Weights of a small class-conditioned image diffusion model: norm layernorm.
Rows from block 7 of a small class-conditioned image diffusion model, named by matrix and row number. Rows with one number belong to one neuron. Each number is 500 + 40 x the weight over its row's rms, rounded and kept within 0 to 999. All counts start at 0. Numbers have three digits each. After the name is the row's rms in percent of the matrix's.
After each neuron's rows are labels from the 100 images, of 14848 (inputs lightly noised), where the neuron reaches its largest size: "patch colour" is the nearest of a few named colours to the mean colour under the peak; "responds to" is what is common among them. Only what is clearly more common there than usual is listed. The data: telescope images of galaxies (Galaxy Zoo DECaLS).
# gate: MLP gate (model.blocks.7.mlp.gate.weight, 336x128), inputs 64-127
# fc1: MLP up (model.blocks.7.mlp.fc1.weight, 336x128), inputs 64-127
# fc2: MLP down (model.blocks.7.mlp.fc2.weight, 128x336, transposed), outputs 64-127

gate.18 083:503485416530511485522532607501539505505545599535510519563464508479501570503455499506498515467513523502509525489544513495525538533478490588475493481531494615477535500488510491485550506524516520
fc1.18 100:528473443528472438519505638454542501481589502472493485573564462458476586483435515542496506376526501463500526524564503476484492517488416573502466544508514496426522499490524538504513510495514533
fc2.18 081:534507450491523432502489407464478505458618524480511517555499455458491424504544493497517509616481494520496514496548476507483483501487567454468489441527531565523544497487489402508518488525508468
patch colour: brown; grey
responds to: shape: featured or disk; edge-on disk: no; spiral arms: yes

gate.117 069:490510474535518530492519478489532486410501679543525500545576496478482514446488493506461500491539514546509505445482500473512541508485512465529514533532501508496526463479524408482512540566474504
fc1.117 087:470518500476483511474484532476461491476467432515502482513599489462512458452510499504468538539495500530497466517456491475503545502518525442515551394518494567495571515467540480479481496484477471
fc2.117 078:480528541514496505481518537530475486549530232505504509484488549507526500535474479461449487494478515495505499465499510521474409493500537527485491559484486515513508508492498451483504499404488503
patch colour: grey; brown
responds to: shape: featured or disk; edge-on disk: no; spiral arms: yes

gate.262 055:530494520552509567494519537559563543488416450504508498513579532546499474514406538577489499509545537542474534530488525450538500481537493444519479549462468434493530490493505344513505554606494603
fc1.262 102:483543554491504453534480457409504492458618484513522550565575485486503505482572484522471517429501488499563514467509492523472487474494540520500522481547488507483533495512516383533507476500512520
fc2.262 097:504521486510510482534514492513533502543499495478500484484413464492503494438463508517469496515501503474461507470530499478475614502491547490457486495513476473458513485476499562502467470518508478
patch colour: grey
responds to: shape: featured or disk; edge-on disk: no; spiral arms: yes

gate.287 071:503483470507516506456489586560491507592450459506490496449567514486479511499457473495536518547488515500462500489480491490500459523509509447531443424480531552440500505500532503536487515542468464
fc1.287 075:519533538510514542531517544556444525503445489521502505499518544548520490504559529563474566510529531545550516514527522531509432544584564437539552653511497514471528546540504528575536550559536532
fc2.287 080:498459447530492531473487454546487518539483447505503507543500513490458494530500501502516501455511536523509456578501496508522418465472463523496553496472510455514479485481508590485456481536514486
patch colour: grey
responds to: shape: featured or disk; edge-on disk: no; bulge size: small

gate.283 082:510472465530525486480492566551515500519484462512538489469476522508500504514612506512507508602514492533512493495488514495531492450514532478510524455513507637513562508521500497492507505563442493
fc1.283 068:529508524542475465510537523503500509514570509482508472523500495480490541495495477513518496413484496500473468389541479469457634455495436521470476395517519487462514492561493508453510541510504466
fc2.283 081:513550559504483524511502582428491478499508492512491504532564528488484501508464490471495489513500506501501489393494502523465560525482425518501487410506474551452505516526484604506522516493525524
patch colour: grey
responds to: roundness: cigar-shaped; edge-on disk: yes

gate.243 069:542530524511496511542544509494522505507534540490521518566452523498496499549490488511540462449521503471457543518518484506484544504493516595495499545518471470515519495517478449525532541541513498
fc1.243 088:546550601512512494494556458492502474437590529483484538528537545464499524471545518549445489463527571505484505463548498500479508521492514520520491523489541402475487478562531411495531530499546479
fc2.243 078:475459504530515503500541444583505508598469425487503477450441486489539526500418493467492463542526519525475505605491525514536440452506557521476499516505450506571500500483509467478506484500503525
patch colour: grey; brown
responds to: shape: featured or disk; edge-on disk: no; spiral arms: yes

gate.250 097:504460467542501462497459591439484486494542524523516503480562499510467483491462522511484463568510510538521493485486531544456485434516465481511538461536528603496571513515484430537512451535383526
fc1.250 075:492516577499508493521515474449482488468465391494502498525576512530479415515475521498480498503514511566501483463495500546462515466499525483491550523533499471482541498505512373519506492459466532
fc2.250 085:518487462486503476476535416511531539536514509518501503426514524509465501509442536485472488430479498488476492551499483465535396512527624524532494549496519423537524494515516545532485498471435470
patch colour: grey
responds to: shape: featured or disk; edge-on disk: no; spiral arms: yes

gate.15 070:518443447527471535469463559514548524512500518475550452491509496519518461509562498537487476529515504541536483598485524506509473491469476399514491581515508570473528505504476502476497524591395511
fc1.15 088:494483463415531494519481486500388471503497508510403550456426476449499463493553534478464585500457525467485455521461466451565510527478490428522520504542590505540440527460504489511515494515544493
fc2.15 085:490516469510450515508458535432558525505431497545582547522524511442494489479450529519478625485537529541510542464454551522368459469479529504554458538543481412498537531452498493528528518474523519
patch colour: grey; brown
responds to: roundness: cigar-shaped

gate.268 064:509438443517510520494509495502514507516453354521494489535505526508512485493462488493524514493508515487506527625486507466546492543503508493539477519493483550480498507470487520505515457587518500
fc1.268 095:489536472500502513466485481477514464482493549524458476517509493512437517482532502439507480501494484474492504393471523489466559520428527476519461523470511497481509497467496532472491482457453459
fc2.268 088:502559520491494488505518514536494493490506591524501500492484487511476497483497515520487527491505502487494507648469494490515547483517540479515496508508515547491487524496489516499512534447483507
patch colour: brown
responds to: shape: featured or disk; edge-on disk: no; spiral arms: yes

gate.298 095:508492512532535470504485558578528501538553419515513524520461546491487527499417516522506507501516562517530516428526537514464482540523419572530494485521549518433475517550521444558528523539521521
fc1.298 078:490504538532481503508515492470508496529432383505485447487577505508516490523484491507547499490512493496480494522501502501534486492463527467497484508502466457456543468479513557472499485498503496
fc2.298 077:511535470529535522533489451587502487481511569514514514470418464523518466502527497484500507518505499518516498479538509523453492507451367512489520430494510531470453479502511471479505498533486500
patch colour: grey
responds to: shape: featured or disk; edge-on disk: yes; roundness: cigar-shaped

gate.67 060:493472488456513515461471510601471478518436373469492506414471525471505431502465502499492480547465495476468452522497507495466448563536427469488492500494534524496433488483517452492462505592510463
fc1.67 079:535513539502484477514437448534517459511599565495509512449514472524536500461501524482487464502460508441488515522476521525436669501474410528504478557503532438550440515487576521478526476480460475
fc2.67 080:487474533507492475489548525500496502453500636511497502461488459519503492493552493500556464520491462476477485521506489494498634500517471532519463600515490576523492485505499563498510498368480497
patch colour: brown
responds to: shape: featured or disk; edge-on disk: no; spiral arms: yes

gate.90 068:506457490512520500483543505489518467533492525512499502503590445449554564519527474498556520571484503461451507472497499477532488505518523503508426395542509596467495516484544581494531513540492427
fc1.90 094:508479511510540526494539495637526463500466502512512533463516488482530547538534486485507507547483548531443508471514551496511517527520514530533441558492542452463423508486611416551512473522491451
fc2.90 066:545512526467499520478455537525502504463508458476497492507510503494491507487512487466491501468474533483514495462527500479506626494466489489507502348508491547484456488490456441489503503558504500
patch colour: grey
responds to: shape: featured or disk; edge-on disk: yes

gate.284 096:521507522544516537490492619538504495483436382493545520513565533487515455525442533503472495565500558544476487449452528517436497551484517478519546454535541571474539487500562475477517519647479484
fc1.284 095:495483511487504480503458493355465497476585630467473466502482459494508485506558499520474495412500437466528472613525469499510529495480463410470493474498513434529530492497465584462465493503490510
fc2.284 114:462520431539484492489530559571502529524492452525575486483462516523462452530505508472499547465492437497458514492542515479473500534514444435533532437486501571522421522468527434535467483409468456
patch colour: grey
responds to: shape: featured or disk; edge-on disk: no; spiral arms: yes

gate.120 114:493473455485503492545522598539543491504618547529470504550479502488516563454448492522500522421518500497512526529506475471471490595519416538524497444529497541435502517511524394483547501568532517
fc1.120 100:485499483528533498529487578631530524550479440522493511425401518507545523513450509515535517567498521505525535514521527522531465548513519553530506424521496552513481497492507548505529494500501520
fc2.120 092:482494512518504516554456526448488496503572555517527496556499476541519473505461486512479549601490461498486512429509553500483519441520423538500490476516449575545539522510515471501539502446560473
patch colour: grey; brown
responds to: shape: featured or disk; edge-on disk: no; spiral arms: yes

gate.302 055:546561510498488524476501482489546473495457630514522496547542471522465464470532506504476502522514504512490494358498514486458460520483509520524490559477502464470495523508490508498518558630507471
fc1.302 080:501571504509501495524517528481479518525556644474473499497485499509457566533459497509541494456514534502509518459484497510499354494555483483475514467491499524545531478513498441566486551552542500
fc2.302 089:505566538493508498496504506482503507475495730497493503482518469497470503514518494476494495489481487488495515613462512498522491523503502537496481493504490507501534496482493510528505540552474506
patch colour: grey
responds to: shape: featured or disk; edge-on disk: no