config.yaml
dataset: "telescope images of galaxies (Galaxy Zoo DECaLS)"
cond_dim: 128
width: 128
batch_size: 256
lr_schedule: "wsd"
final_lr_fraction: 0
warmup_steps: 1480
Rows from block 5 of a small class-conditioned image diffusion model, named by matrix and row number. Rows with one number belong to one neuron. Each number is 500 + 40 x the weight over its row's rms, rounded and kept within 0 to 999. All counts start at 0. Numbers have three digits each.
After each neuron's rows are labels from the 100 images, of 14848 (inputs lightly noised), where the neuron reaches its largest size: "responds to" is what is common among them. Only what is clearly more common there than usual is listed. The data: telescope images of galaxies (Galaxy Zoo DECaLS).
# gate: MLP gate (model.blocks.5.mlp.gate.weight, 336x128), inputs 0-127
# fc1: MLP up (model.blocks.5.mlp.fc1.weight, 336x128), inputs 0-127
# fc2: MLP down (model.blocks.5.mlp.fc2.weight, 128x336, transposed), outputs 0-127

gate.20:498503516508445513511501500372514516507530558454541529470454515495529508509399544554387508508484510504521535540566506497525521509453517505556460512512532494513591559512514492473529494470560442522508445514521540489497609624541493518437457510518452442469557519520505489456527497458511610502503562505518498529517498491519514520518527536483472516527538468474490505554377492520522516469508
fc1.20:456464452536489491506473498409503520475503553412530497516488502554518405519477580576540517546494458509554509513505509458495522490450506520519546556529555505502565500556481424566486546520510511461584531529527511556494513482471518446541471534502586455522475577562516497485505498512512518537547541550531554506562482521422494527567519485536515518504493525516470509545349508493505444462505
fc2.20:498517526502469505506540442560520486505474515494581493529474430467501551477412476476604497516439494500481498460467511482498499488481489508483516500513518522501465512578517520495467501503388501521510498502493479484490532406514511525577537489502597462402501498493477526603490490526490488491515481499508529502481503451652502495420387488535497496542516468589491485508439519511515584501525
responds to: roundness: cigar-shaped

gate.302:443482469519463491480495401646472468501536491430494509490501514458488439506530456525498502496415507491501497518484498487487510490488500482514508488488473488476527483487514393525563501465568490478496497495500505540511464496545467430518581491470478501520512490511498489490500499464479470517470525521503502529511469506409481485490522509487490501486498475460498492523302513497479681463510
fc1.302:428438542473452518538422538569511559516463471548531491472492569530505495476439431487493534508451551534484514467477512467490486526533521498482504492534547506547573485491508474430479507491531461479504486478522548504495558511477498439384523513540454514461538510479497449492511501482551535571491520482463424479503537461327490497617446517513562506517566500535527492504485503527540520510467
fc2.302:501492610508478500496502437342502515505494514506447487491548521495499547491501489531507509509461509492500497506533531488500500515492488506526504497482497506509510512495486469504581487510369501488497495487518507490503474558517530473549530486495515517508511513511476489515498503501502528480500508499497471503503489487300501520518480506500499504479511537499500500504267489510494600503493
responds to: shape: featured or disk; edge-on disk: no; spiral arms: yes

gate.46:495445531457512489486527543530501481544526512514457476517480479516558520440503420514525445527533461587441489527451505526480525463454534517462442481508515494462482491413503506435521486496484487498451486489572505542447552550497502493502522569552500556459628523540465483453532550460488512543479525499484544494454425486561537472587475502449604551529483472439531576468469458510532575515465
fc1.46:519561527531509550493487488503500484475468501463508509482515518499462473564475602521503549480480541413551454497497511441513457561553509457528508560417496513538543495581520480529494486530510433489564481500460564483605467452490497472469464413438506420540372494430492492520415477507511440463503514497486454495520556518504491516484498516509505447472501506550432460521508580492550513513545
fc2.46:503461525553502475510495536485517516457478510563538481456509496439464515441495582488483442502477421395454462488459521540511521542534494535524488538568511512437549477536492456573480507483481534513553491500561546540593455517492483466491478582414508391536599501447485514491439523512476486537527487478487537488464426482531481461437507474487503540452488511470556576547485571510534508507537
responds to: shape: featured or disk; edge-on disk: no; spiral arms: yes

gate.249:480484512544549495552526465459459560459473502504538569487520479505484569534531566468519465516492542483494545501534557543521445467545416505495525535482519441578472540511521521456448427505572487498479491557424459458500492462458517532508482550495534499555520531496480490421488495433459517428571462521548441430507440502537451516495491531467403521471570451516518538493537602483428500516493
fc1.249:506459552501417507450448506585503527479476519599376482489447563518481441503439563466435456480560500486509505441430488507501504508467496518477487471523500492496512524492501567485442479500524563501484519496492526448467484526479487518453418440529506459488508502485453486381488454521469521498506488479431435521530504533577496487540445507516510453462468488531480483465640471478528468520503
fc2.249:446510512507480519507508434531497479504534479443504461550471494480408449528560514570532508568469479488490544487583464511524465510511440470539461495437487553528515524504462539485490432493416557477546556462429499518468454512532498476454593569418451476508510474556546480510523527466483547574580455525500479481489517513467482463531524491482549575430487505495457492514424428506531568491447
responds to: roundness: cigar-shaped

gate.155:470467552492444457495565434465504455526505501494581537518506503467482382570468527519462461512404477532519490507403519459499464499468529480482406536504529517522545524526526442505586476483640559511488480529486506500522504415498479470557449501525490499533558462463488475469500492495506562533517508501476528506526519498532447484564549488485583486482524447497507496533471491493467602451490
fc1.155:534539543483426511493494458532497501506488512488610520517486561556545447563543486505485500536419458481525501521507497522487448488443517532462451507509508517498414511502474545542543469539370592539553455507503504546522503458465498559589575533492523468532527479462499503463533469573523546489505451496456448523531493475497421538395556515478547498550561529470450505515476509464490483474512
fc2.155:511511524480397530473550477495523530484479503464521487501502559559520639422515468518560521543433551511463484496499519507481538501504462501474619522485506524505498498555502517515552539516475476468525559502502534490513494614469508545604508474490494517553447446420503503539483530529497444504492487494440482523477498536556434506534436493530617492509455490499516497530463493488459576557499
responds to: shape: featured or disk; edge-on disk: no; spiral arms: yes

gate.51:512507551505484479500565493503549520499533476494510483489559502494467495461577449462517520477469561516503528532464549509517530461410520445506517485477479473527465419470591510487490479562527508410438544500526500553474466535484488538469464504487486452451591518553361505507469475459529553453482526538434526454502533397489550493544490578500545527425508415458505537513522485532461523487512
fc1.51:545525458509472503505549583508430515455464476513493505507493482421500387532431482440513472536383515451486471506571454563480504504496444499486501439507504513500420538511500592470481488457508498559521531506468504424474442509568512543423437473480509478519467508466537541546496502545434473480448451421559491483522480532551483483480508484482558448517421477438504466530537508485506530491533
fc2.51:499495486494516502500438470475429496470453501612521480509463441514510487468407560482478527533557560473494476522456447495501505524592546453484498492495509523522545431512579494542533447529470510417539561493539471526502547546516509472535556521525502525518583476464377504533530472542529575486506473529549492547486523590486456489436464535494495513574507578488520534512553517478538529492529
responds to: shape: featured or disk; edge-on disk: no; spiral arms: yes

gate.108:414594518489532500530470506532485506499418455550535484536527501452487515517518588499461522494474494475484574459484565427585426432511511585532495599508506448460501480516486487588495530540551451453462502476548508482535527530540456500537484533510486571526604506519483538475513493483502450560461485521456468529497486516508582515469486457526508535506470407547452463542552497505515495514519
fc1.108:523421391488486486490523620536503501480546506554653506474491482507528455509490431514524485503471545544486462499500437527436538543504494455491488457495500520544534520401511471438514514472456600572538458525466528481521452458481513481462495479495510467517453513476510466469474514532496552485533507488537524435473492509481436511608467530458493461489507572469557518476517522491509438520520
fc2.108:569598502502497490500546519396526518526593460509487473475482469537512515515497394497494512510513478546487439443473457466431424571542508556483499398504495544454540478480468469393465506527479451454559500538546481509450456551468513468508504542480507452481574500456485547556496496498517452544545523502529470438485470466552445498523459456517511529486481580551441472483539511490501493493489
responds to: shape: featured or disk; edge-on disk: no; bulge size: small

gate.230:485521709502436473503509434510499477498484532447464488508502505589510551489530534485547440474558492494501503440356447472512531489595516520515468555509498519507498522454487505519485516497478536524455419508516506457521502448477511509456513495551466533531474505441516507511464532502522477558566524496497504474500502600457472507532486500492513508458554510560516495466460496477529577512485
fc1.230:414480510528491478511533515472474469468503490566553551518521533468559452496530578543533466574450538485526523492574509528503513518492480512467564476515495475506422490505543470568402483476466611544530523497537499505475473571541481499530477554538594475518485570510482474565481524503493565527516502475467432473554532519500483491361491518521513486517473516441496507519389523510483479458517
fc2.230:488547647514549500487473539448449480505511468550558472485478541408506566501554513459457502512474480533453507488522478518528475527504512500515507494480457526477422464540475491530342508515471444523516503504493521536502471411488472513450473497487534471512512491488493526499497497506542463493564528495474544499486493493599502502368542506494535494560549476540509523511439507508533386533498
responds to: shape: featured or disk; spiral arms: yes

gate.135:436473569491559506510437504490525444516480541564559555463451513441523531497410541605495500504631463501551508507466513463535494492503520524524454506473500513483471554500443437492576521475553485506538444491489451477485595471520466451499490495528503475595445481476542437425517515459519491524505515476505479496524479494533456500428507527495477489558453515509488483538404507478507581444489
fc1.135:498544564511571479513519567504521518485521526542619517504489419491504490528391548517494502531543483492499490537445533472532494484459488546512500521529526496513457542457503515506542527503517608545530486534501441442461587531501477518508409516489510370551445493504538487538496506554485563518516476489504531472527519463485442536445468504494543488578419496466450471532541490453493471422536
fc2.135:506472458488562493515441500524535486500466487507428481491468483527500488505398520463517484505598534493479466520547487505514501495550497455509509528503496518510478459557585522466615459507441511448541574491509434548475618573503493506519528511515508480560578480487427529529503485508508566492488484502500479536450538568506397491435529514506487513578563530458513501516417519467508578514528
responds to: shape: featured or disk; edge-on disk: no; spiral arms: yes

gate.152:543539551505447496495500445499501503487506508440562511493485560466502470509504478475410500506600459485521518552522499481495519450427489495506483487492477499453494515478489572453535537507524454517555560511522447485466575542499492550564403497500480417506500510476526510472496484485515443480480476511496434503536464439573483522474535535480485497456386310466502528564492496495515506496513
fc1.152:562560515490578501504527526582475511436472465565513469504566406530502461509502443450533464487416494469512487460431450554476504475463454419484500485485477512504449488521507620512521495492509497498509543454488501466482438443448511564469518467459512467525533488478464543581481513522441528457467455482444550515492454500498441458577420464508481459441553543497467523451564476465476498517507
fc2.152:485509576529409502495454381479482482497503484455552495510456608621497522453517516458531494511431517502489495501422505484505526527493511500506514526483477487457436479582487473531466512491535367489512531528528505507506471422498477494414434481514494459410499497498535484484523510517506443520519516532501581496476476503546476525396504495492482494554498572497526507471505508503498429569504
responds to: roundness: cigar-shaped; edge-on disk: yes

gate.206:450488507485501542483395555537485496493548520437434512476465543486542422465416459590448507533541484468489547547494440461510523495412473502529496504486547468498565519481509442545485516482450444543518581498481589491512571589488483488454466507473462439507486495534495504514503518453517588488478524494472497520527459492551534482548450504522457508551462554488507517537381527506493542472462
fc1.206:540545487472523491491416386589461506470478512455537482522505528582482394544494512420473523473501483497540478509407504544491482458430502494484553471510516527473458469503503544517499447549438610472567515464557436538442444529507473509508449476514502519467463489512496510558495516564497420515533509495507432460479516569503488519422512509504430477470443497480451476489510453519539511525506
fc2.206:491530529485435517503512608565534498519495501533481506473483487459501474501369477504527498459492431534496519468560517521490445486497487510527484491494491529443540480462487479465404521475523597517513492512480518512475516439516482467418529514508517501438445513474543482596522485476507392479548563518482525446499467441600518487606467488516588508504444583509514476509465492504528523473519
responds to: roundness: cigar-shaped; edge-on disk: yes

gate.326:569540607524494486463493507560421538454511493418525479504503521467460473453520483429429470466481501470465499497481426533478530480460471510497534532492476513489530504446464612533631505524561445546538517493448510469514533533474498597439495481534474459539499461540478563485539512549487493479498472462487444495513504507564491484536482468509443525505455453518495513522375470517523476546505
fc1.326:529521528485536515521504597500529545519483467526662512505464495444432488512384441472408501485418528507495465494566505495557484491485479478507489480476531505512503539467506551396497497456463465487447495537524443426495510481524477515441522478502538531478539480507542503439486490443482474487537494471491405496521455515553516474572510517490531481479454475478496509515424520514519514609511
fc2.326:474525506503488520491451599514493479477499467613724519461505565505536490533437534475526488536433473508489490486497517514519514486495493497504483488481493483508614521437530426496468511508521460512497516530490545489519530474526529459451588459484448520491497523475512509532486483482513468496507524480501579493476482510556498506645553514529529501490468533453501503542478502506477489519483
responds to: shape: star or artifact

gate.237:498483463477416514478525499423531488464518469394548493462481562481513533498494447493501492502506513497552477500600503541510515481478455497512485473470452518452535478474462541470486497480575492448502520492503496491464493497528522522500493509456516473500481479471494489452512490476453511453454519529460449511559475435677456534516494526503396496513460418467497507503445456503493664506509
fc1.237:530503355555531523491494467546516501507516486457491514567492443518499437599535506467445484551548439451500505461485508530450514457554387509496493491461485599493518462534534540466439547524553523489521480471431485525542501489495517519576451553552526488477532538550516530550480548463495491452433454508450522502505453508477537527431478465523465538470436475473464546549533461518482528490541
fc2.237:507507310558457474495481521603533518530537497526532505498468561500496424413499513501489484539508515462515527526521488488458491464538570501520513475551522581499548492467502485441553456494591550532498555474558540495549553510505483461428531435549495502502483522546509495554490469408470465528443493498476522494513540488523552471565544495494501470483521502487521478552499485523510420501539
responds to: shape: star or artifact

gate.293:459462621495445479471551378485491466546531463544659526519531537454488452541517513499520480517408511515533530541478496492540506467461486477480489501495473516504460509518534431507554505489586560503508489540495450502468510503515455453544496485472565461500528474472480481363488492460468515486486501520486502520516505426510466499433563532537537508532482443423495512512529508512489504448501
fc1.293:478482642528563538521448540477473500513490511548519530501450518460489614477411558567442498491553503527492501508532535476536479469402453476478476451508500470490501542443511502483447509482479519433524513528498465491478508600508474475449403503485538462498510559542491467604500466470537523503559481472533430447500470428516495515481510506488582491508428498439510486505507495466507522510482
fc2.293:493520432493474493513540489489525514526515499613503499499497563442470481475471527486490513491620438527474518458449546490500485516507484524516547486487524486461449518554462494451487503527521512516485506510494524530489463457538492489477409491490510551483451502483496505360499482447523468495504530493503529462484477453435528512496386475527707500491569463514491494514473495491472560495504
responds to: shape: featured or disk; edge-on disk: no; spiral arms: yes

gate.118:483458501508528446516598458475494457553503497516498492573454495507484446514543509568472462511456466506505531491487442528521490524642497463501501517521518489644488600513558453539508538546515537530476550602499456464476538474497495484447496468573529487560523467471507537469497572523477548526515523466478485494546497457507498512472479523522577517540597466487446525467467522489495556491478
fc1.118:475471329485465539483511477312551531514487479486475511501536523517512494481437483439549536485553506481501463480502522473474469428452517549492480499500474461461585480557505511476467450453519502496495440469529510491493569476533487506462485525450456484472526496442484497557480465503531532502490557568462524512480557526445554480522492551497416482506487462576493477528463526518479497484482
fc2.118:481483455482489434516456497450519440502495477507479470433579520498508464497461515550388452473557465492496504490426538536494475474363489452528515514516504513618542561505533549467482537546469525552530577383504553465524482516504476513537467471430450562502508514527505513516541581438446518526520519445511494470539460542503493506526468487515467504488540530461438505548547488500530503498504
responds to: shape: featured or disk; edge-on disk: no; spiral arms: yes

gate.255:451454580499574507511474500470488472513523519510543532492503524423507515488487594573609500506428547522513494493503535474523518514473514522512517483498525499524483485401526448525457511507587626471467449523498486455498456522525477471398430507512513514593458508497482464482497507492512579524521529492502458437505517515518496503443483503514607502530500506491507464527408506502471604466495
fc1.255:501504470490439493529561543420454465528479506471422512504521438465507467515493410504587463485587548493503506482463506493501535464536481431507453447442444515491502478504512521461482501489545338506496530518530550457510562404476492502504530454538477551519606517461488482507490519443489528508487518466466576481513476464492477477602430515512466460469498441532488484513489528478537539509486
fc2.255:499480472493405504522561459547460546514453524537538476536532432493511489471462429519573516504563514464470505475417506531513488462444503542495532466523523532516557504549471511480572489524523584472525423526485496502494566545488518478620509517531495482443378512457454502457494471474484510471524478495457417534464523458479444503575500477491387537469515440523492501528567514481526486490502
responds to: shape: featured or disk; edge-on disk: no; bulge size: small

gate.60:449510530521403480508548460468565471478532520525497533470523516410493580501512575533467478516552492490521592519437495472550520479514477493550519514547518493519532538481494479578543484421492505487543522464469519448498401559495474499527521529511514470454494462544565450450508522515510552512541498489496422445487466510515532511532492521558526513436574551553479432567417500487458589503445
fc1.60:546499371503481494516509406422512537521481520529421511505448551660493453499457496502448488477518449510494453470559507485480475499490523526487465486481504505486536506587488514440379501527621514528494479501517501492506622479496524502433550514537507487537479501483477541439512497510510482521499523475503481516494539527476466509545465523467419479521495441544509517466525491488525499535539
fc2.60:545541462493570483510490504449440493564460511488475527532449496573524489498508447502494483479508495531492422482516520489458531527460478496469525474547524496528463523433467489401483497432433490500459554543442481443531607529493509482498480517461502516540466546435572445501516511478510539483462530496497437548476472458492448516441475513563489511574575412573494411450540514530569478540558
responds to: edge-on disk: no; spiral arms: yes

gate.170:536509571496475505492492519446483484488499528477560514458428531423498487503467536531521473492474497494514531541454469497513499474460470483500454476471491471511471544442503570462526489476477477460507427522498477457478580552504463559420529474475528438533491484460476499478497494475490575454491490474497459461517487430747499489485516537463458494519523425444480519537476479496512517469488
fc1.170:470477399510481506522495480426492504496480550443353504471465571562547493508435489553577489503588539490510524482508507483514528489573511496535471494498525507542578550543535437442419470501508448488479491517493575504547605546521512436432504511505510575539524498500480499468511549431482523506506572481500502488499508507479537497581453522478432484500543466560504527493470492497513502532489
fc2.170:501502498487503500489495531315494487477481516529451516517485457411491518498582442504622501486465511494509506503587470506489510492478516495466510506507487503521539526502499510493577505510460559516499488490500476493470419503484481513580556501473501462422488486497494504294485513506517516527487488512482454497505501482408490520489465508513547520511544559534502498496564500504493555508499
responds to: shape: featured or disk; edge-on disk: no; spiral arms: yes

gate.167:480524549508453505518502408439456479489485560382616519486515555581564474551452586511525517538447448469497463508418498521509472467420528496490446489501488484487502513515488482531546486493577531489508468475492549577543508461471525496519503522509516521506521533526496453503523503493551506529543472526473510523531499542501475504583494479475649498500524552450438507489403490495530493485485
fc1.167:517452489476472483495544530437561454564546458499472502485520471415448463512529491506565497455529546519514480475587539466477521563581506517512488534511518492518476454492541535483405517523620476490451495537537461395464491478493478517452455525495542510552505482463523518441490479456489541495477524481546511440484540481518528510433466552524529517478523393546565486514388530515476464454468
fc2.167:499500488533520527491522490407496493520489516632552513505503441330484556537557497503410528492424445515483519504497473517503491493559497508521487494507504526475469437438464471456544498493405537435488467554528487535527503496532457473475543531540461510538464505484514484602518471486521487468497517527506517477478478448606498520466518469498602508476487460513514503493511531488528414488504
responds to: edge-on disk: no; spiral arms: yes; bulge size: small

gate.9:564503492491507508488532603373552532475503520468505501484478475472528579503456504523426510488569489523462504505604553500486489501471482484533503522510461499493558516410474577483453533512578495464501476509474511486476561505466524572483507495503467455565543533478499539398514505505490551460480536486510519501502501479521501526507453474529455475461487414564524522537352483475443520460515
fc1.9:500462416481636470485497611609496531467519513543523505533516411431534352512465484510521508482477480525438518474396517514472483529541466518497503479510447529500451550499481502508456534503480439470528563496490498513478497448522495483536464470549480515554508494490539527511510518509496466514498517449548552504502514472553536525443519487538569488488398501466492510490539466475509552530467
fc2.9:480512464474391494490495303530513500521513478497414489482438530546562563486473530474450508487473477522510516452438519516495476497433510541484556483497522506505511480581461409491539495499502511515511497513484545451501562439495489465461531505519476520401401525479526524374489465450463440508529536500490454507489535477459495476514491507533508503512455521552491482507533478497525496509496
responds to: roundness: cigar-shaped

gate.49:444461533499627508513454402482462498505532532474448513523476631506515520513504546586399515528515463516507519535501493460527474510435502491500481508512495502495608565499508418498526506396510523517525489515530491542534496566534510441484414521490500494513492522511573484553505500446491514498501557504565445485501497563508509519583497531507511510508484492511502465520385494507456532501486
fc1.49:481505428474389462502516527485529440537453464530383455511518552456477442476530447549457530464421490477476481536586475465484512469552484514434546523468452490491454468491443519480472497478442514517462501453486444503475530489482472529562498433478531506482453499472523507513468475463456459455404474500509458487499493470550438503458468468497359452536493458500468469499529497501436535452482
fc2.49:508480455495504530498450548455498476480504511503650484497519372443475467494536443468393502477469434522502517486499496514491499502556492495491506475510503530501458540468504550507437498502553566496514544483510497506518495535472477544454637507481491511519469474479508525535493477519524428500505500491499435491515494492447489486514485482517473515485350531514512491473656478495489469469528
responds to: shape: featured or disk; edge-on disk: no; spiral arms: yes

gate.252:463463516541530496549628509505507476444542487511505467499567469553555575552544399498536523535496599450459454517456524522445574442444542457458476476512393464485489516503482514460482502511523529525473520431520533520428508512542504480497479559539509442520496502515481423490515543483525517500470493540542485425536482476516496480488471557479524500489493475459542439545467533523582558562512
fc1.252:464503644528583499508523677605460490485516502461570506508522419356532469481529454526474486505439513486504485540487496519513511479450480514532519524457514525504501524413439507479577489501458448520493473539481491510482434487470493526521503505455485492544517507495493501548513468531520519500519460498521550470505490478520489478550497559484560489528449526466544484523453516483521546490500
fc2.252:459539501568481518549567459537523493415545548476496556503553481584566475460510409493501488543498415451530427496503515483435472447433471535427526501471581446516521480535529504443515504492506498468501466425486527476446499485555505429493522462514513411471524495512522577463518461503489482504449493471559505443463507501525481532498519442514484522480488485514475580547481536515592494414523
responds to: shape: featured or disk; edge-on disk: no; spiral arms: yes

gate.194:485508541503640509510479471667509513478505523512508528518531469395509531486573551523527484513551508522513529521372494501524515488461475524506518520498495492512524499471488467523638534489620489488526540491486481495498425532511517484478462492519501469494491527534499498642503502484493493515537490513540555497509527494482521502543523517501478512486410524450514496534552504494487509502509
fc1.194:506507494534551534543558552381522561508503543433511536498492557539530598497448567533518504509547546529521514502511531507522553534540510532534491501524508521520604530546535500461486539486527465521488488506525538482556554556539538487392497514541461557489550565534539488522512528475510513542577568522536496510496536563484574546639486510495471519489489499558537516503530514520520497551523
fc2.194:518477572497483490484560550756486509490488492369487492494493542530502519498421546496502498508462500497485508507642490496498483508478490508498521488500519501512500483515498548514450494520595490504499490489513513517500519489511506540484466486506513520553495483498485474526499504524497502505506497506493511501500510542370500511520509489501482497479492474478502492501417495506504367482499
responds to: shape: featured or disk; edge-on disk: no; spiral arms: yes

gate.67:426473510505454519491478426389532472515513499628444511475501527477489538485501533531580504534514502514506542522394512487527520464450511507513474508472485525542510517577519423526564488494419445501518512518482518532522505556497462444465551512517521536413505488546479465620497505443548506492546509485523501471503511509495547559513548521517542491545564634510521482502491502540543488495493
fc1.67:467495517530450456471487560442465511479470549627558499510532506545523588474455574564509481507566510523505501461492490471504477547590530517496501516583523474460477465463477504449401506478509520505451407470510555491472546538498487491476511517540472497471456509492536476502498530503459501544530511529484453530492509517412531448472465513479664499476542434513507476469533461499470451486473
fc2.67:499532509512460478481476486535515529511477541690469509466509531481490421482467525469411517473436477472494514480346492534509516517437500548506519485489492492496462490552450482534565499508637520481505527487481528475515555472505498469406548523489485511470448496476525508467515486496473435494510503516487488501516496489522528501564512491492597494519394577507508505501516483476519503497521
responds to: roundness: cigar-shaped